python train.py --model="image classifier" --dataset="microscope photos of single blood and bone marrow cells" --train_examples=194171 --image_size=48 --crop_scale_min=0.7 --horizontal_flip=true --translate=0.06 --cutout=0.25 --targets=["cell type", "smear"] --num_classes=[17, 2] --arch="vit" --norm="layernorm" --norm_position="pre" --activation="quick_gelu" --head_dim=64 --fused_qkv=true --bias="none" --qk_norm=false --parallel_block=false --moe="top_k" --num_experts=16 --moe_every=1 --expert_mlp_ratio=0.5 --experts_per_token=1 --shared_expert=false --patch_size=[6, 6] --layers=16 --width=256 --positions="learned" --pooling="attention" --label_smoothing=0.1 --loss="cross_entropy" --residual_init="scaled_by_depth" --optimizer="adamw" --lr=0.00081 --beta1=0.9 --beta2=0.999 --eps=1e-10 --grad_clip=3.0 --steps=9200 --batch_size=128 --epochs=6.1 --lr_schedule="cosine" --final_lr_fraction=0 --warmup_steps=460 --weight_decay=0.3
Rows from block 4 of a small image classifier, named by matrix and row number. Rows with one number within an expert belong to one neuron, the router's apart. Each number is 128 + 24 x the weight over its row's rms, rounded and kept within 0 to 255. All counts start at 0.
Before each expert's rows are labels from the 100 images, of 14976, where the router gives the expert most weight on average: "top examples" is what is common among them. Only what is clearly more common there than usual is listed. The data: microscope photos of single blood and bone marrow cells. In brackets: how many of the 100.
# router: router (model.blocks.4.mlp.router.weight, 16x256), inputs 52-103
# up: expert up (model.blocks.4.mlp.up, 16x128x256), inputs 52-103
# down: expert down (model.blocks.4.mlp.down, 16x256x128, transposed), outputs 52-103

# expert 10
top examples: cell type: erythroblast (58)
router.10 [141 122 155 109 103 112 117 175 142  70 102 158 143 148 154 141 165 122 145  81 152 121 154 165 120 111 132 127 156 117 105 112  48 112 126 106 134 135 122 153  75 125 137  83 145  94 131 125 128 152 112 143]
up.0 [122 125  94 181 109  89 151 128 150 116 117 123 149 114 167 117 136 149 168 116 115 123 200 105 114  97 103 133  88  79 136 116 118 129 130 129  99 108  82 113 122 149 149 133 119  88 128 118 100 154 109 142]
down.0 [122  97 142  76  91 139 153 161 115 122 146 137 130 141 105 128 143 131 123 122 135 118 111 163  97 160 111 125 171 131 119 180 179 112 120 106 141 111 144 131  93  97 150  96 150 141 102 116 111 135 106 143]
up.1 [127 166 105  98 139 208 135 131 121 103 118 123 140  94  98 163 113 166  98 114 116 111 147 149 154 130 101 141 149 117 123 138 145 129 100 139 153 116 127  97 150 154 136 121 125 127 123 136 103 122 126 120]
down.1 [129 121 128 168 102  97 147 134 176 158 154 120 151 116 117 177 164  91 105 118 136 119 161 118 120 138 111 114 103  73 157 121 132  97 134 173 134  95 133 108 132 130 120  84 133  83 118 173 141 131 150  82]
up.2 [148 117 141 125 152 147 144 147  93 103 124 129 130 113  68 144 134 120 118 121 115 141 113 168 140 136  84 142 124 120 178 135  91 136 124 146 124 119 135 124  89 138 126  91 121 166 128 151 133 104 105 123]
down.2 [129 113 124 145  96 114 161 110 122  97  91 115 153 142 193 106 117 118 142 114 161 107 107 133 100  88 123 135 136 131 125 132  80  87 122 130 133  91 117 155 135 113 111 143  80  63 165 192  96 150 107  99]
up.3 [ 99 136 118  97 119 162 175 131 127 133 153 130 114 120 156 107  83 114 147 149 138  85 151  78 122 109 116  69 143 137 114 111 111 161 164  91 153 137  91 145 187 152 147 118 110 122 154  99 128 147 106  97]
down.3 [188 134 119  96 155 154  90 114 142 138 148 101  90 119 153 124 119  91 110 128 139 146 109 149 115 148 127 148 141 144 150 136 147 126 110  88 126 127 141 133  73 124 156  77 123 139 110 108 102 122 149 126]
up.4 [138 133 118 107 145 141 115  97 164 174 100 129 152 115 123  76 127 118 135 150 120 110 108 120 142 149 152 140  58 128 144 168 127 112 134 122 155 115 125 104 155 109 105 105 121 134 125 121 143 109 104 117]
down.4 [159 134 126 162 149 122 112 160 156 131  98 146 127 144 120 124 114 103 123 103 195 102 144 144 115  93 145 132 142 132 157  85  96 129 153 198  99 156  93 134 121 135 129 128 123 114 146 128 195 167 170 119]
up.5 [139 122 113 134 178 142 151 126 171 128 166 142 129 124  88 134 116 100 106 131 143 144 138 127 146 129 125 110  90  96 135 148  99  78 133 125 159 155  97 104 139 141 107  68 104 136 108 117 155 143 107 111]
down.5 [137 126 141  88 114 154  94 147 105 106 133 171 119 153 150 113 138 142 160 148 171  98  92 156 131  86 122  93 158 163 154 130 120 131 145 125 137 137 162 134 118 112 159 110 133  97 152 111 133 173 130 159]
up.6 [135 142 121 108 151 158 127 115 114 112 151 125 101 137 102  97 154 112 117 132 132 110 115 145 151 151  71 122 101  80 150 145 114 127 155 120 136 107 142 112 120 130 124 114 125 133 128 138 111 124 135 130]
down.6 [ 98 172 137 126 115 124 172 136  98  89 134 130 120 156 170 117 126 124 122 126 155 125 127  76 114 105 178 147 144 109 133 169 112 109 150 118 121  86 123 173 106 124 105  85 108  78 205 167  89 121 115 109]
up.7 [150 108 112 133 175 153 117 133 141 154 128 147 129 120 104 145 126  89 100  82 108 141 107 110 127 118 140 125 132  97 137 106 106 101 123 146 113 148 118 124 110 133 131  89 110 159 141 140 138 115 106 125]
down.7 [128 129 138  91  86  65 122 140 135 121 117 163 189 146 155 151 127 114 164  83 168 134 117 165 103 122 116 128 128 144 140  80  70 139 140 154 166 108  86 144  99 125 136 133 135  55 136 154 143 168  87 125]
up.8 [143 136 125 169 153 137 148 159 121 120 153 107 111 115 108 124 113 132 147 134  99 118  92 135 159 140 101 120  89 115 167 136 173  92 104 108 132 112 140  67 133 153  97 122 106 164  99 101 126 111 141 101]
down.8 [123  68 139 116 132 109 149 132 154 126 122 168 132  98 133  89  88 124 112 142 136 165 103 114 135 148 152 113 129  90 140 121 109 143 129 139 130 153 148 111 129 131  87 128 116 137 151  77 127 166 117 127]
up.9 [152 125 100 151 150 149 174 154 124 156 126 148 135  97  93 163 121 105 103 135  99 117 167 117 130 159 102 122 141 103 128 133  91 131 117 121 103 111 120 121 135 145 123 145 139 143 102  81 155  87  99  94]
down.9 [148 130 148 131  88 110 114 121 186 142 137 124 135 122 135 156 123 130 119  99 128 131 101 111  93 129 133 109 120 157 169 114  92 138 111 148 179  61 108 177 119 112 140 146 167 114 140 166 123 169 145 111]
up.10 [155 132 167 157 140 115  91 160 161 106 133 129 153 143 106  74 131 164 109 124 129 126  95 184 132 131 157 189 122 124 133 150 115 135 113 123 138 103 140 103 131 122  83 127 132 105 150 128 142 133 107 107]
down.10 [127  94 149 105 135 123 120 134 111 110 139 157 124 142 142 149 149 143 130 132 138 111 121 138 128 113 125 140 136 180 101 116 139 139  91 146 111 135  71 158 117  75 177 120 104 152 137 103 144 154 128 135]
up.11 [100  96 131  96 151 122 153 172 135 151 154 117 153 116 128 115 136 121 136 126 113 125 124 113 145 159 153 120 166 143 125 149 169 143 116 128 115 121 102 115 144 113  94 133 115 118  91 122 161 148 134 132]
down.11 [119 172 137 102 184 143 134 148 158 136 174 140 148 134 132 116 136 168 152 133 115 148 104 148 131 139  95 170 132 155 163 116 144 135 147  89 128 120 162 157 123 141 115 102 132 125 127 104 118 131 160 138]
up.12 [132 142 124 105 156 137 124 130 129 149 104 110  82 134 110 166 139 147 120  95 110 167  82 148 122 131 125  75  75 134 139 144 143 131 171 114 141 176  73 120 140 136 142 136 129 130 135 131 115 107 139 100]
down.12 [160 129  97 165 100 105 174 140  97 129 137 146 162 109 142  83 120 119 145 137 106 108 146 129 156 147 103 145 136 117 153 123 137 103 154 159 135 141 128 143 128 143 100 120 135 129 111 141 126 131 125 101]
up.13 [102 126 120 111 114 138 125 131 163 126 129 125 125  86 150 129 120 154 150 147 118 144 117 144 128 136 113 164 105  85 169 149 107 104 133 138 122 118 146 139 111 172 108 121 133 130 103 151 122 106 131 153]
down.13 [115 160 117 146  91 170 145 163 101 131 156  93 149 141 129 150 137 123 176  80 149 146 118  93 157 125 126 157 149 101 126 105 143 152 116 142 126 113 116 117 121 161 125 148 179  98 151 150 105 131 126 113]

# expert 8
top examples: cell type: platelet (100); smear: peripheral blood (100)
router.8 [ 90 119  87 163  82 104 143 139 115 152 111 163 105  97 139 143 150 145 134 126 127 141 116 138 146 131 111 140 142 151 100 118 130 154 107 134 120  97 111 158  82 113 175 104 157 125 136 146 114 130 112 174]
up.0 [102 106  65 128 131 144 132 127 118 156 112 135 102  82 157 144 147 176 143 112  97 127 146 151 145 128 112 116 109 136 113  99 161 128 161 126 167 108 144 150 126 104 161  92 143 119 127 153  85 105 104 119]
down.0 [123 130 118 134 135 132 138 103 124 129 148 145 127 109 160  75  98 158  80 140  94 177  97 158 140 124  80 148  89  96 141 103 148 113 145 124 148 163 155 106 184 115 115 183 117 123 144  97 153  94  74 140]
up.1 [153 158 147 109 150 113 126 126 116  99 205 163  99 169 109 134 101  80 113 146 146 126 108 105 110 123  97  66  97 133 128 173 120 155  99 148 118 142 146 135 129 139 113 110 125 139 141 107 116 154 166 101]
down.1 [151  83 137 148 139 133 144 108 156 121  90 110 128  85 110 122 164 125 152  96 149 126 166 168 128 136 149 141 141 103  87 142 136 127 134  89 107 102 114 134  98 119 137 124 132  98  95 116 120 140 122 102]
up.2 [ 59 120 109 142  94 120 151 135  99 143 120 129 116 108 152 137 128 155 153 138 137 148 104 129 130 146 128 113 147 171 117 109 133 155 135 148 159 116 121 126  99 126 166 100 150  80 146 160 118 146 112 163]
down.2 [109 116 124 108 158 149 129 159 166 135 110 144 175 113 145  95  96 153 103 162 114 166 156 138 147 147  80 141  99 121 137 120 139  97 144 129 148 165 125 121 189 132 135 161 131 129 190 151 162 133 106 136]
up.3 [106 117 106 136 122 134  76 124 155 128 127 148 106 115 123 134 110 141 139 145  91 102  97 125 161 118 133 148 136 140 123  95 122 117 107 168 159  83 179 179 141 114 127  61 157 148 135 158  98 110  99 133]
down.3 [104 127 118 113 142 175 115 127 134 133 161 124 144 121 122 129 124 148  57 119 111 103 113 140 127 139 168 154  98 136 135 168 129 134 157 128 168 144 194 127 151 144 144 123  75 156 166 117 118 112 109 150]
up.4 [131 156 149 154 142 113  99 133  95 106 179 108 125 159 124 121  82 107 110 117 166 154 122 115 118  97 155 101 140 131 143 141  99 172 127 125 135 127 123 147 128 138 140 165 129  80 131 123 189 146 142 124]
down.4 [167 113 151 177 110 130 125 119 130 139 125 117 128 124 116 149 156 130 154  92 123 140 123 136  97 153 135 120 123 136 133 176 133 103 127 119 137 116 158 105  95 112 150 177 144 150 134 155 124 142 123 135]
up.5 [128 119  99 142 121 128 105 136 101 152 133 141 158 157 135 135  98 191 133  94 165 128 145 109 111  86 114 145 100 112 123 124 162 111 128  96 163 134 106 136 165 120 132 117 132 131 117 113 129 165 112 122]
down.5 [158  97  99 148 152 113 106 142 131 106  90 156 110 124 138 141 107 143 118 104 151 122 131 117 144 155 146 154 150 108 110 138 124 115  69 118  72 128 137 159  77 128 128 129 123 149 110 104 101 131 166 129]
up.6 [149 146 136 117 133 143  63  85 154 108 100 131  99 164 125 109 108 157 137 133 167 109  81  89 135 137 132 170 140 118 137 112 150  82 129 130 145 132 148 154 177 140 152 124 155 115 154 156 139 171 119 111]
down.6 [101 188 119 149 125 124 111 111 130 141 153 147  87 124  96 149 152 151 117 101 114 114 127  77 124 134 147 154 158 136 117 137 147 140 156  89 111 138 115 136  70 168 148 116 135 155 121 139  85 102 169 116]
up.7 [104 160 175 101  95 111 145 119  97 139 145 110 180 160 123 123 103 134 124 146 156 161 134 129 144 158 151 115 146 194 155 176 125 146 106 132 123 127 112  88 130 148 115 208 156 118 117 140 168 142 156 166]
down.7 [154 102 166 122 126 163 124 149  92 156 111  75 148 119 137 131 121  71 156 136 134 140 132 135 130 138  73 126 139 163 125 180 107 106 106 178 108 111 116  92 162 107 120 159 147 112 173 183 150 132 143 130]
up.8 [110 115 173  99 126 103  67 138 156 156  78 119 142 109 140 126 107 107 131 139 137 145 123 120 105 149 186 127 164 111 129 138  71 136  98 154 133 129 117 137 144 111 114 184 157 128 138 125 154 169 116 155]
down.8 [114 126 150 132  67 134 107 121 150 197 122 110 151 124 116 118 148 122 148 135 132 123 110 161 148 145 102 135 114 141 115 148 116 127 126 146 103 120 160 140 157 114  87 147 128 105 152 193 142 190 128 163]
up.9 [131 141 110  95 116 150 143 125 108 116 174 111 122 135 129 147 117  91 135 141 115 100 130 152 125 137 128  97 135 116 129 133 107 162 181  99 129 114 120 119 143 144 135 124 119  91  95  98 135 109 158 137]
down.9 [128 143 132 112 121 157 181 169 139 108 150 129 125 156 152 176 142 110 121 122 141 107 138  98  89 116 151 121 119 102 125 114 170 148 159 102 136 124 117 139 103 158 148 117  97 139 107 110 104 109 180 112]
up.10 [109  98 122 132 121 167 135 146 157 129 105 131 134 160 140 145 141 198 114 149 112 129  99 141 118 106 152 135 116 109 151 122 121 102 136 134 146 110 127 167 116 155 121 112 126 153 138 155 115 102 111 135]
down.10 [102  86 136 119 156 150 127 124 137 102 126 138 126 123 177 117 124 154 102 116 105  95 108 136 132  94 162 131 106 114 158 110 131 125 153 116 142 142 136 139 152 100 143 153 101 128 127 103 134 112 125 153]
up.11 [133 142 120 113 161 157 115 107  88 147 174 132 105 150 105  90 118 136 115 114 165 112 114 109 100 120 121 135  85 102 180 154 160 130 164  97 153 157 105 131 136 125 145 112 143 100 152 136 150 146 153  90]
down.11 [120 141 135 164 188 108 139 116 129  90  95 146  92 121 120 163 140 111 136 101 112 125 132 103 109 131 134 102 154 140  83 140 140 117 112  97 124  70 136 124 117 134 158 128 136 166  76 116 103 127 192 109]
up.12 [167 103 150 139 176 134  98 142 154 170 128 164 134 117 100 118 160  92 127 128  77 114 116 131  91 141 179  97 123 119 120 144 122 132  98 109 101 127 130 144 167 119  89 132 161 124  84 123 117 122  78  94]
down.12 [109 100 153 160 107  68  80 143 118  94  83 148 117 148 158  96 148 107 130 163 145 145 108 126  98 143 160 132 134 130 138 113 113 135  73 132 115 135 160 166 105  98 114 114  99 117 117 141 119 193 145 134]
up.13 [131 149 135 155 159 142 118 136  93 138 135 125 114 135  54 126 122 118 116 128 131 106 116 106 122 110 124 187 100 126 125 151 162 123 141  95 142 136 118  86 156 180 120  94 148 153  97 168 129 115 161  64]
down.13 [127 144 159 134 142 114  95 141 124  71 127 103  93 175 156 120 140 130 119  76 152  96 120  83 112 128 176 119 109 133  89 143 123 146  91 117 113 102 103 160  54 141 126 159 145 164 133 112 108 125 119  98]

# expert 2
top examples: cell type: lymphocyte (45)
router.2 [158  71 133 145 115  93 117 165 110 126  98 164 169 161 150 124 102 148 145 148 132 145 105 192 110 159 165 166 119 131  92 138 123 133  99  86 147 158 148 143 131  97 120  76 152 120 156 129 171 160 105 116]
up.0 [100 117 112 150 141 145 102 161 113  86 137 153 116 160  94 123 119 131 142 145 147 129  74 134 172 150 121 147 113 154 124 112 134 132  94 154 134 116 151 174 141 119 117 144 161 117 166 131 139 134 125 108]
down.0 [120 115 147 141 126 115 156 125 152  89 142 146 114 178 127 103 163 102 106 125 190 152 130 129 119 115 157 167 114 132 154 113 157 153 147  84 113 124 130 154 105  97 146 105 137 135  84  92 163 170 135 166]
up.1 [104 128 125 111 159 132 126  95 123 126 103  89 135 120 120 153 153  99 144  96 137 107 143 102 140 103 158 106 133 129 168 134 142 131 118 124 112 146  73 119 143 141 138 121 137  94  96 127 115 134 120 103]
down.1 [125  98 104 122 137 115 125 113 148 107 122 103 106 122 103 140  87 144 115 113  92 128 140 102 148  87 138 123 188 171 109 156 136 103 139 170 128 126 139 122 146 122  82 180 107 113 133 131 126  94 134 118]
up.2 [103 170 120 119 103 114 129 126  89  88  95 107  75  97 118 126 185 148 143  87 114 123 148 144 135 112  98 174 120 162 151 158 136 171 155  92 144  88 103 103  96 150 146  94 108 110 111 156 107  97 149 125]
down.2 [123 126 105 106 130 158 139  93 120 133 147 124 146  91 131 163 119 134 138 111  76 147 108 111 147 195 100 156 161  97 110 138 126 131  88 195 149 119 110 108  86 119 144 130 163 140 162 139 100 142 132 114]
up.3 [101 168 102 112 111 155 126 104 144 137 109 121 107  80  91 157  96 147 136 128 137  80 133 136 122 122 135 152 166 161  93 115 141 130 156 132 148 142 132 134 140 124 132 139 143 134 127 113 122 105 132 133]
down.3 [148 209 110 131 136 119 126 125  79 110 165 121 114  90 120 186 102 146  89 107 115 147 126 140 116 140 111 137 107 146 145 123 120 173 135 137 100 107 128 124 124 155 109 143 141 176 168 164 131 136 127 151]
up.4 [112 139 151 109 165 134  96 140 142 111 129 136 101 167 122 149  67  98 119 134 166 172  96 172 172 139 131 121 132 121 136 142 123 155 115 105 122 148 161 157 151 126  70 126 105 114 137 122 157 163 142  99]
down.4 [159 127 144 130 140 148 136 125 133 115 120 149 112 194 139 116 147  96 152 154 210 154  99 118 112 139 141 113 120 101 133 115 171 135 124  99 123 129 113 118 157  75 106 126 122 127 101  78 125 174 178 135]
up.5 [161 107 118 107  98 158 128 139  99 167 134 137 151  85 104 147 110 124 114 118 139 118 101 107 123 171 136 128 165 121 103  88 162 141 151 140 175 133 115 136 116 130 191 142 161 147 138  98 144 122 109 126]
down.5 [164 131 109 141 142 159 146 135 103 118 134 130 131  85 146 134 104 128 107 128 137 148 120 152 109 103 108 111 101 145 126 114 173 153 125 143 140 149 109  84 100 143 177 115 110 148 101 106 149 110 121 132]
up.6 [135 154 151 147 121  73 136 138 155 128 141 105 133 134 137 159 161  88  82 115 111 114 155 130  71 122 101 114  92 165 126 139  98 147  86 119  84 133 113 109 104 135 121 124 157 122 136 138 144 136 155  99]
down.6 [140 129 116 141 108 120 133 129 107 137 128 100 158  91 102 171 115 138 149 106  82 132 145 150 153 144 104 103 161 123 104 131 110 126  97 171 127 110 156 144  94  95 126 156 147 141 127 158 123 103 115  97]
up.7 [132 112  99 140 119 155 180 148  96 136 140 127 126 125  98 176 123 127 120  87 122 107  98 103 119 149 122 150 131 135 113  88 146 117 122 105 148 141  86 132 102 124 159 141 140 148 133 111 117 131 125 114]
down.7 [161 106 106 107 184 129 112 112 126 117 136 123 124  93 186 144 108 134 127 143 108 114 104 136 131 126 132 136 144 177 135 100 125 156 141 164 160 131 113 125  90 153 165 103 164 138  81 123  99 127 136 180]
up.8 [115 139 164  96 126 141  86 104 111 118 149 113  85 127  51 164 123  96 112 115  93 139 122 144 113 160  96 148 116 126 168 127 134 151 118  79  78 161 110 108  97 152 106 136 140 123 146 150 101  91 160 121]
down.8 [112 130 144 137 112 143 129 138 107 122 129 131 129 118 146 177 133 144 135 110 123 103 128 155 124 133 123  87 171 112 116 101  99 104 107 146 124 136 116 105  74 113 138 151 172 114 178 141 145 105 106 132]
up.9 [121 135 111 152 142  85 153 151 131 178 104 120 155 108 146 127 127 158 158 130 125 130 109 123 127 118 159 116 167 102  87 103 151 106 111 119 105 137 108 134  83 119 152 185 137 166  88  87 156 136  98 152]
down.9 [117  86 115  95 150  86 109 118 104 108  99 124 126 122 153 106 124 159 121 126  79 121  84  92 149 150 115 137 116 151  67 133 130 131  78 149  99 129  95 189 146 110 103 162 120 121  78 108 141 109 120 120]
up.10 [148 125 152  95 111 111 109 137 149 103 150 115  96 123 138 117 156 106 104 164 133 118 128 186  89 154 126 145  54 196 141 107 132 117  97 175  65 142 107 136  98 120 123 125 138 138 162  97 113 131 161 110]
down.10 [141 126 125 136 113 122 135 146 127 127 156 143 183 121 121 115 135 119 133 117 123 153 146 159  90 145 107 128 106  85 187 136 102 115 137 122 126 164 122 106 111 119 157  88 141 111 112 143 137 107 134 134]
up.11 [118 115 126 105 114 107 100 113  89 141 151 111 112  70 117 175 168 104 111 122 102 111 155 123 142 139  61 103 174 148 125 138 149 134 136 113 131  81 127 111 108 129 141 112 143 119 142 150 107  85 147 169]
down.11 [111 105  91 161  85 109 118 116 115 109 103 127  98 115 113 163 127 169 123 133 110 109 130 159  97 150 121 148 125 138 112 145 125 107 111 149 143 123 111 119 100 147 151 122 157 133 166 176 125 110 142 125]
up.12 [ 99 137  78 134  99 148 110 113 133 159 103  93 164 111 136 162 172 146 129 111 135 131 166 122  58  87  79 107 161  95  96 123 116  81 167  83 157 109 103 121 114 146 185 139 123 139  97 145 118 114 136 169]
down.12 [127 128  75 135 126 148 133 111 120 133 154 109 143 122 120 135 110 182 105 122  96 113 145 127 125 169 106 148 100 118 125 124 128 135 105 168 131 151  98 106 145 176 160 151 160 131 162 146 125  79 115 120]
up.13 [120 124 142 123 138 160  89 131  99  87 139 134 103 137 114 167  98 124 110 130 135 138 111 167 145 157 119 136 149 138 149 125 150 134 108 131 151 139 147 160 147 124 116 117 150 116 159 129 127 171 149 147]
down.13 [130 137 151 144 145 123 104 101 172 100 136 151 121 178 127 108 155  66 126 156 200 155  94 173 114 126 133 141 116 130 107 110 149 128 149  86  75 143 118 143 128  91 124 104 139 112 137  74 163 183 193 124]

# expert 9
top examples: smear: peripheral blood (98); cell type: lymphocyte (54); cell type: myeloblast (35)
router.9 [110 126 128 133  87  94  99 139 168 110  82 132 138 149 188 114 177 106 128 103 153 159 167 142 128 122 136 120 153 106 115 136  87 134 140 122 146 144 159 148 118 106 122  68 140  87 146 139 108 155  89 125]
up.0 [107  91 147 108 130 142 109  66 149 130 144 135 102 144  71 116 115 132 110 140 164 110 109 101 105 123 145 120 139  78 180 158 111 109 182 124 148  91 128 139 151 131  97 139 133 143 119 130 100 141 132 145]
down.0 [145 148 129 126 157 167 200  90 120 125 114 154 103 178 138 158 142  98 116  84 139 124 143 134  98 122 142 119 156  91 117 138 123 114 149 111 101 183 115 121 109 109 104 121 125 113 123 115 120 139  91 111]
up.1 [135 153 127 110 114 119 115 108 142 116 147 106  82 141 120 140 105 195 161  83 159  89 149 129 133 141 129 143 125 138 125 132 136 131 160 105 130 124 150 157 105 136 117 183 115  99 160 110  91 110 167 135]
down.1 [110 136  87 141 182 120 122 110 139 148 110 103 120 153 153 122  89 130 105 140 142 116 133 100 173 121 178 124 111 123 105  67 128 134 120 143 114 135 110 123 118 126 105 105 126 164 138 118 108 128  95 121]
up.2 [144 108 163 153 150 149 105  53 175 117 167 144 143 146 118 109  87 134 106 139 130 103 122 154 153 162 121 143 165 102 181 167 127 106 156 153 104  92 166 108 155 108 132 102 127 106 114 164 138 118 133 155]
down.2 [120 112 156  91 143 108 130 128 176 157 140 114 162 179 190 121 119 125  77 127 160 134  97 142 152 110 133  76 185  97 117 111 119 138 156 113 147 159 100 121  95 109 134  76 127 122 162 137 145 128 119 160]
up.3 [115 128 124 146 140 141 120 200 136  99 119 136 114 114 104  90 145  94 166 100 116 122 134 158 127 176  98 132 106 144 125 127 143 106 125 133 133 159 117 146  81 137  98 165 164 177 143 128 112 107 160  90]
down.3 [110 137 126 159  85 125 129 100 109 152 138 127 149 147 133 120 123 121 144  79 112 134 163 179 118 155  96 135 150 149 124 134  66 127 126 102 141 146 160 144 129 124 136 117 189 117 113 172 116 101 129 145]
up.4 [116 130 107  97 136 154 147 161  90 109 157 171 147 144 105 145 166 132 132 142 137 155 100 129 135 138 162 100 102 161 185 151 147  96 158 176 136 182 165 123 113 149 154 194 100  98 131 122 125 124 130  88]
down.4 [132 122  95 147 123  97 117 159 115 121 113 177 134  96 140  91 155 123 115 176 133 132 138 169 116 165 169 165 152 158 106 153 111 132 121 157 132 155 134 125 122 157 116 175 110 130 167 162 111 118 144 136]
up.5 [153 108 107  97 144 147 170 136 118  92 131 115 114 121 136 156 121 136  88 105 129  91 106 161 140 146 117 148 117 148 149 153 129 132 119 109 125 155 145 191  62 129 127 163 152 141 119 113 139 106 135 113]
down.5 [101 158 123 116 133  97 126 151 148 154 139 150 118  86 138 101 139 122 139 157  93 165 124 141 137 124 151 162 113 132 131 131 138 124  69 127 125 148 152 122 143 129 129 102  96 154 136 129  71 110 115 133]
up.6 [ 94 102 161 132 135 148  90  88 153 156 152 130 133 125  70 104 114 143 139 138 129 119 101  85 123 131 132 123 152  97 159 146 124 132 139 131 165  63 121 154 135 132 106 154 133 144 137 125 136 142  95 117]
down.6 [138 117 131 120 119 138 194 127 156 136 109 148 124 129 129 129 160  88 126 108 140 155 143 161 124 148 119 101 151  98 117 151 115 111 139 170 120 172 110 140 116 110  69 123 125 120 154 153 148 158 124 139]
up.7 [104 114 140 150 144 115  98 131 153 141 126 170 126 102 112 118  97 134 142 149 145 118 112 143 120 134 168 150 134  94 121 141 123 118 117 178 152  75 120 117 152 136 111 132 130 150 107 135 127 156 104 141]
down.7 [128 151 114 114 120 100 154 126 119 143 122 146 127 188 109 164 122 119 172  87 168 154 129 124 144 107 149  93 123 107 124  98 162 116 135 117 129 112 118 117 148 115 107 110 115 115 115 134 145 149 150 125]
up.8 [ 92 118 133  97 175 110 150 112 132 118 171  99 125 116  93 118 128 155 119 142 151  99  93  91 118  90 140 122 121 174 184 133 121 135 176 152 153 162  71 112 128 150 122 155 157 111 121 153 135  96 163 120]
down.8 [160 121 115 138 164 137 107 121 115 159 148 155 108 141 136 144 110 131  74 116 133 103 129 155 136 126 171 189 131 102 123 139 115 111 122 157 128 182 128 119 124 168 111  82 110 138 143 127 123 126 132 117]
up.9 [172 122 110  99 172 150 153 107 103 128 119  86 131 144 147  88 119 159 132 187 130  87 124 109 132 124 136 159 129 126 136 116 157  91  97 115 137 100 125 119 134 119 124 125 120 124 141 117  85 141 102 104]
down.9 [145 107 116 146 122 129 127 168 138  96  71 154 171 110 111 134 118 114 164 116 106 100 120 132 109 160 110 173 101 145 114 131 112  92 108 165 126 125  84 154 150 126 136 157 139  78  72 134 131 140 133 113]
up.10 [ 86 159 118 142 160 158 138  93 123 136 116 147  93 106 108  92 121 138 110 119 112  99 104 130 131 110 134 137 117 128 116 141 170 101 163  74 157 135 136 147 149 154 122  99 110 107 154 149 116  96 126 120]
down.10 [132 108 135 155 135 173  88 150 170  87  94 106 116 133 133 132 132 151 163 115  85 121 182 100 136 150 171 166 171 134 147 140 140 105 101 123 106 160 117 136 111 128 124 137 126 104 158 154  93  91 158  97]
up.11 [147 116  95  95 139 139 176 138 106 159 138 140 145 100 142 112 138 127  85 161 123 125 136 134 156 116 133 146 195 106 104  66 138 103 118 159 112 140 112 118 119 119 166 104 108 126 119  76 140  99 144 132]
down.11 [137 122 101 123 143 125 153 155 106 140 172 149 135 127 134 108 127 131 116 123 149 141  72 126 121 105 147 152  86 129 152 117 104 123 125 141 147 150 159 124 173 140 136 108 132 118 107 118 157 152 118 128]
up.12 [186 127 144  91 155 170 140 127 100 170 158 119 125 137 108 126 144 123 151  79 125 126  99 107 157 159  97 123  99 101 109 133 103 123 125  96 107 147 148 157 135 120 132 172 166 123 120 120 141 112 140 107]
down.12 [118 142 147 120 163 116 157 142  97 154 168 117 152 124 163 105 103  77 109 167  78 152 117 173 137 122 144 145  98 126 130  93 125 120 124 151 102 149 130 134 157 145 140 106 133 169 121  88 122 162 107 169]
up.13 [120 101 152 117 129 137 140 128 151 161 126 132 117 147 133 133 100 140 137 122  89 102 108 132 107 149 163 135 137 144 128 132 147 119 144 188 115 100 142 139 119 122 150 134 112 133 109 113 143 122 124 135]
down.13 [140 168  89 142 142 117 141 139 190 138 104 111 140 132 108 122 146 151 118 155 123 111 139 111 117 131 151 116 112 134 132 121 144 145 105 161 130 133 106 127 122 155 113 150 139 129 125 135 103 138 142 117]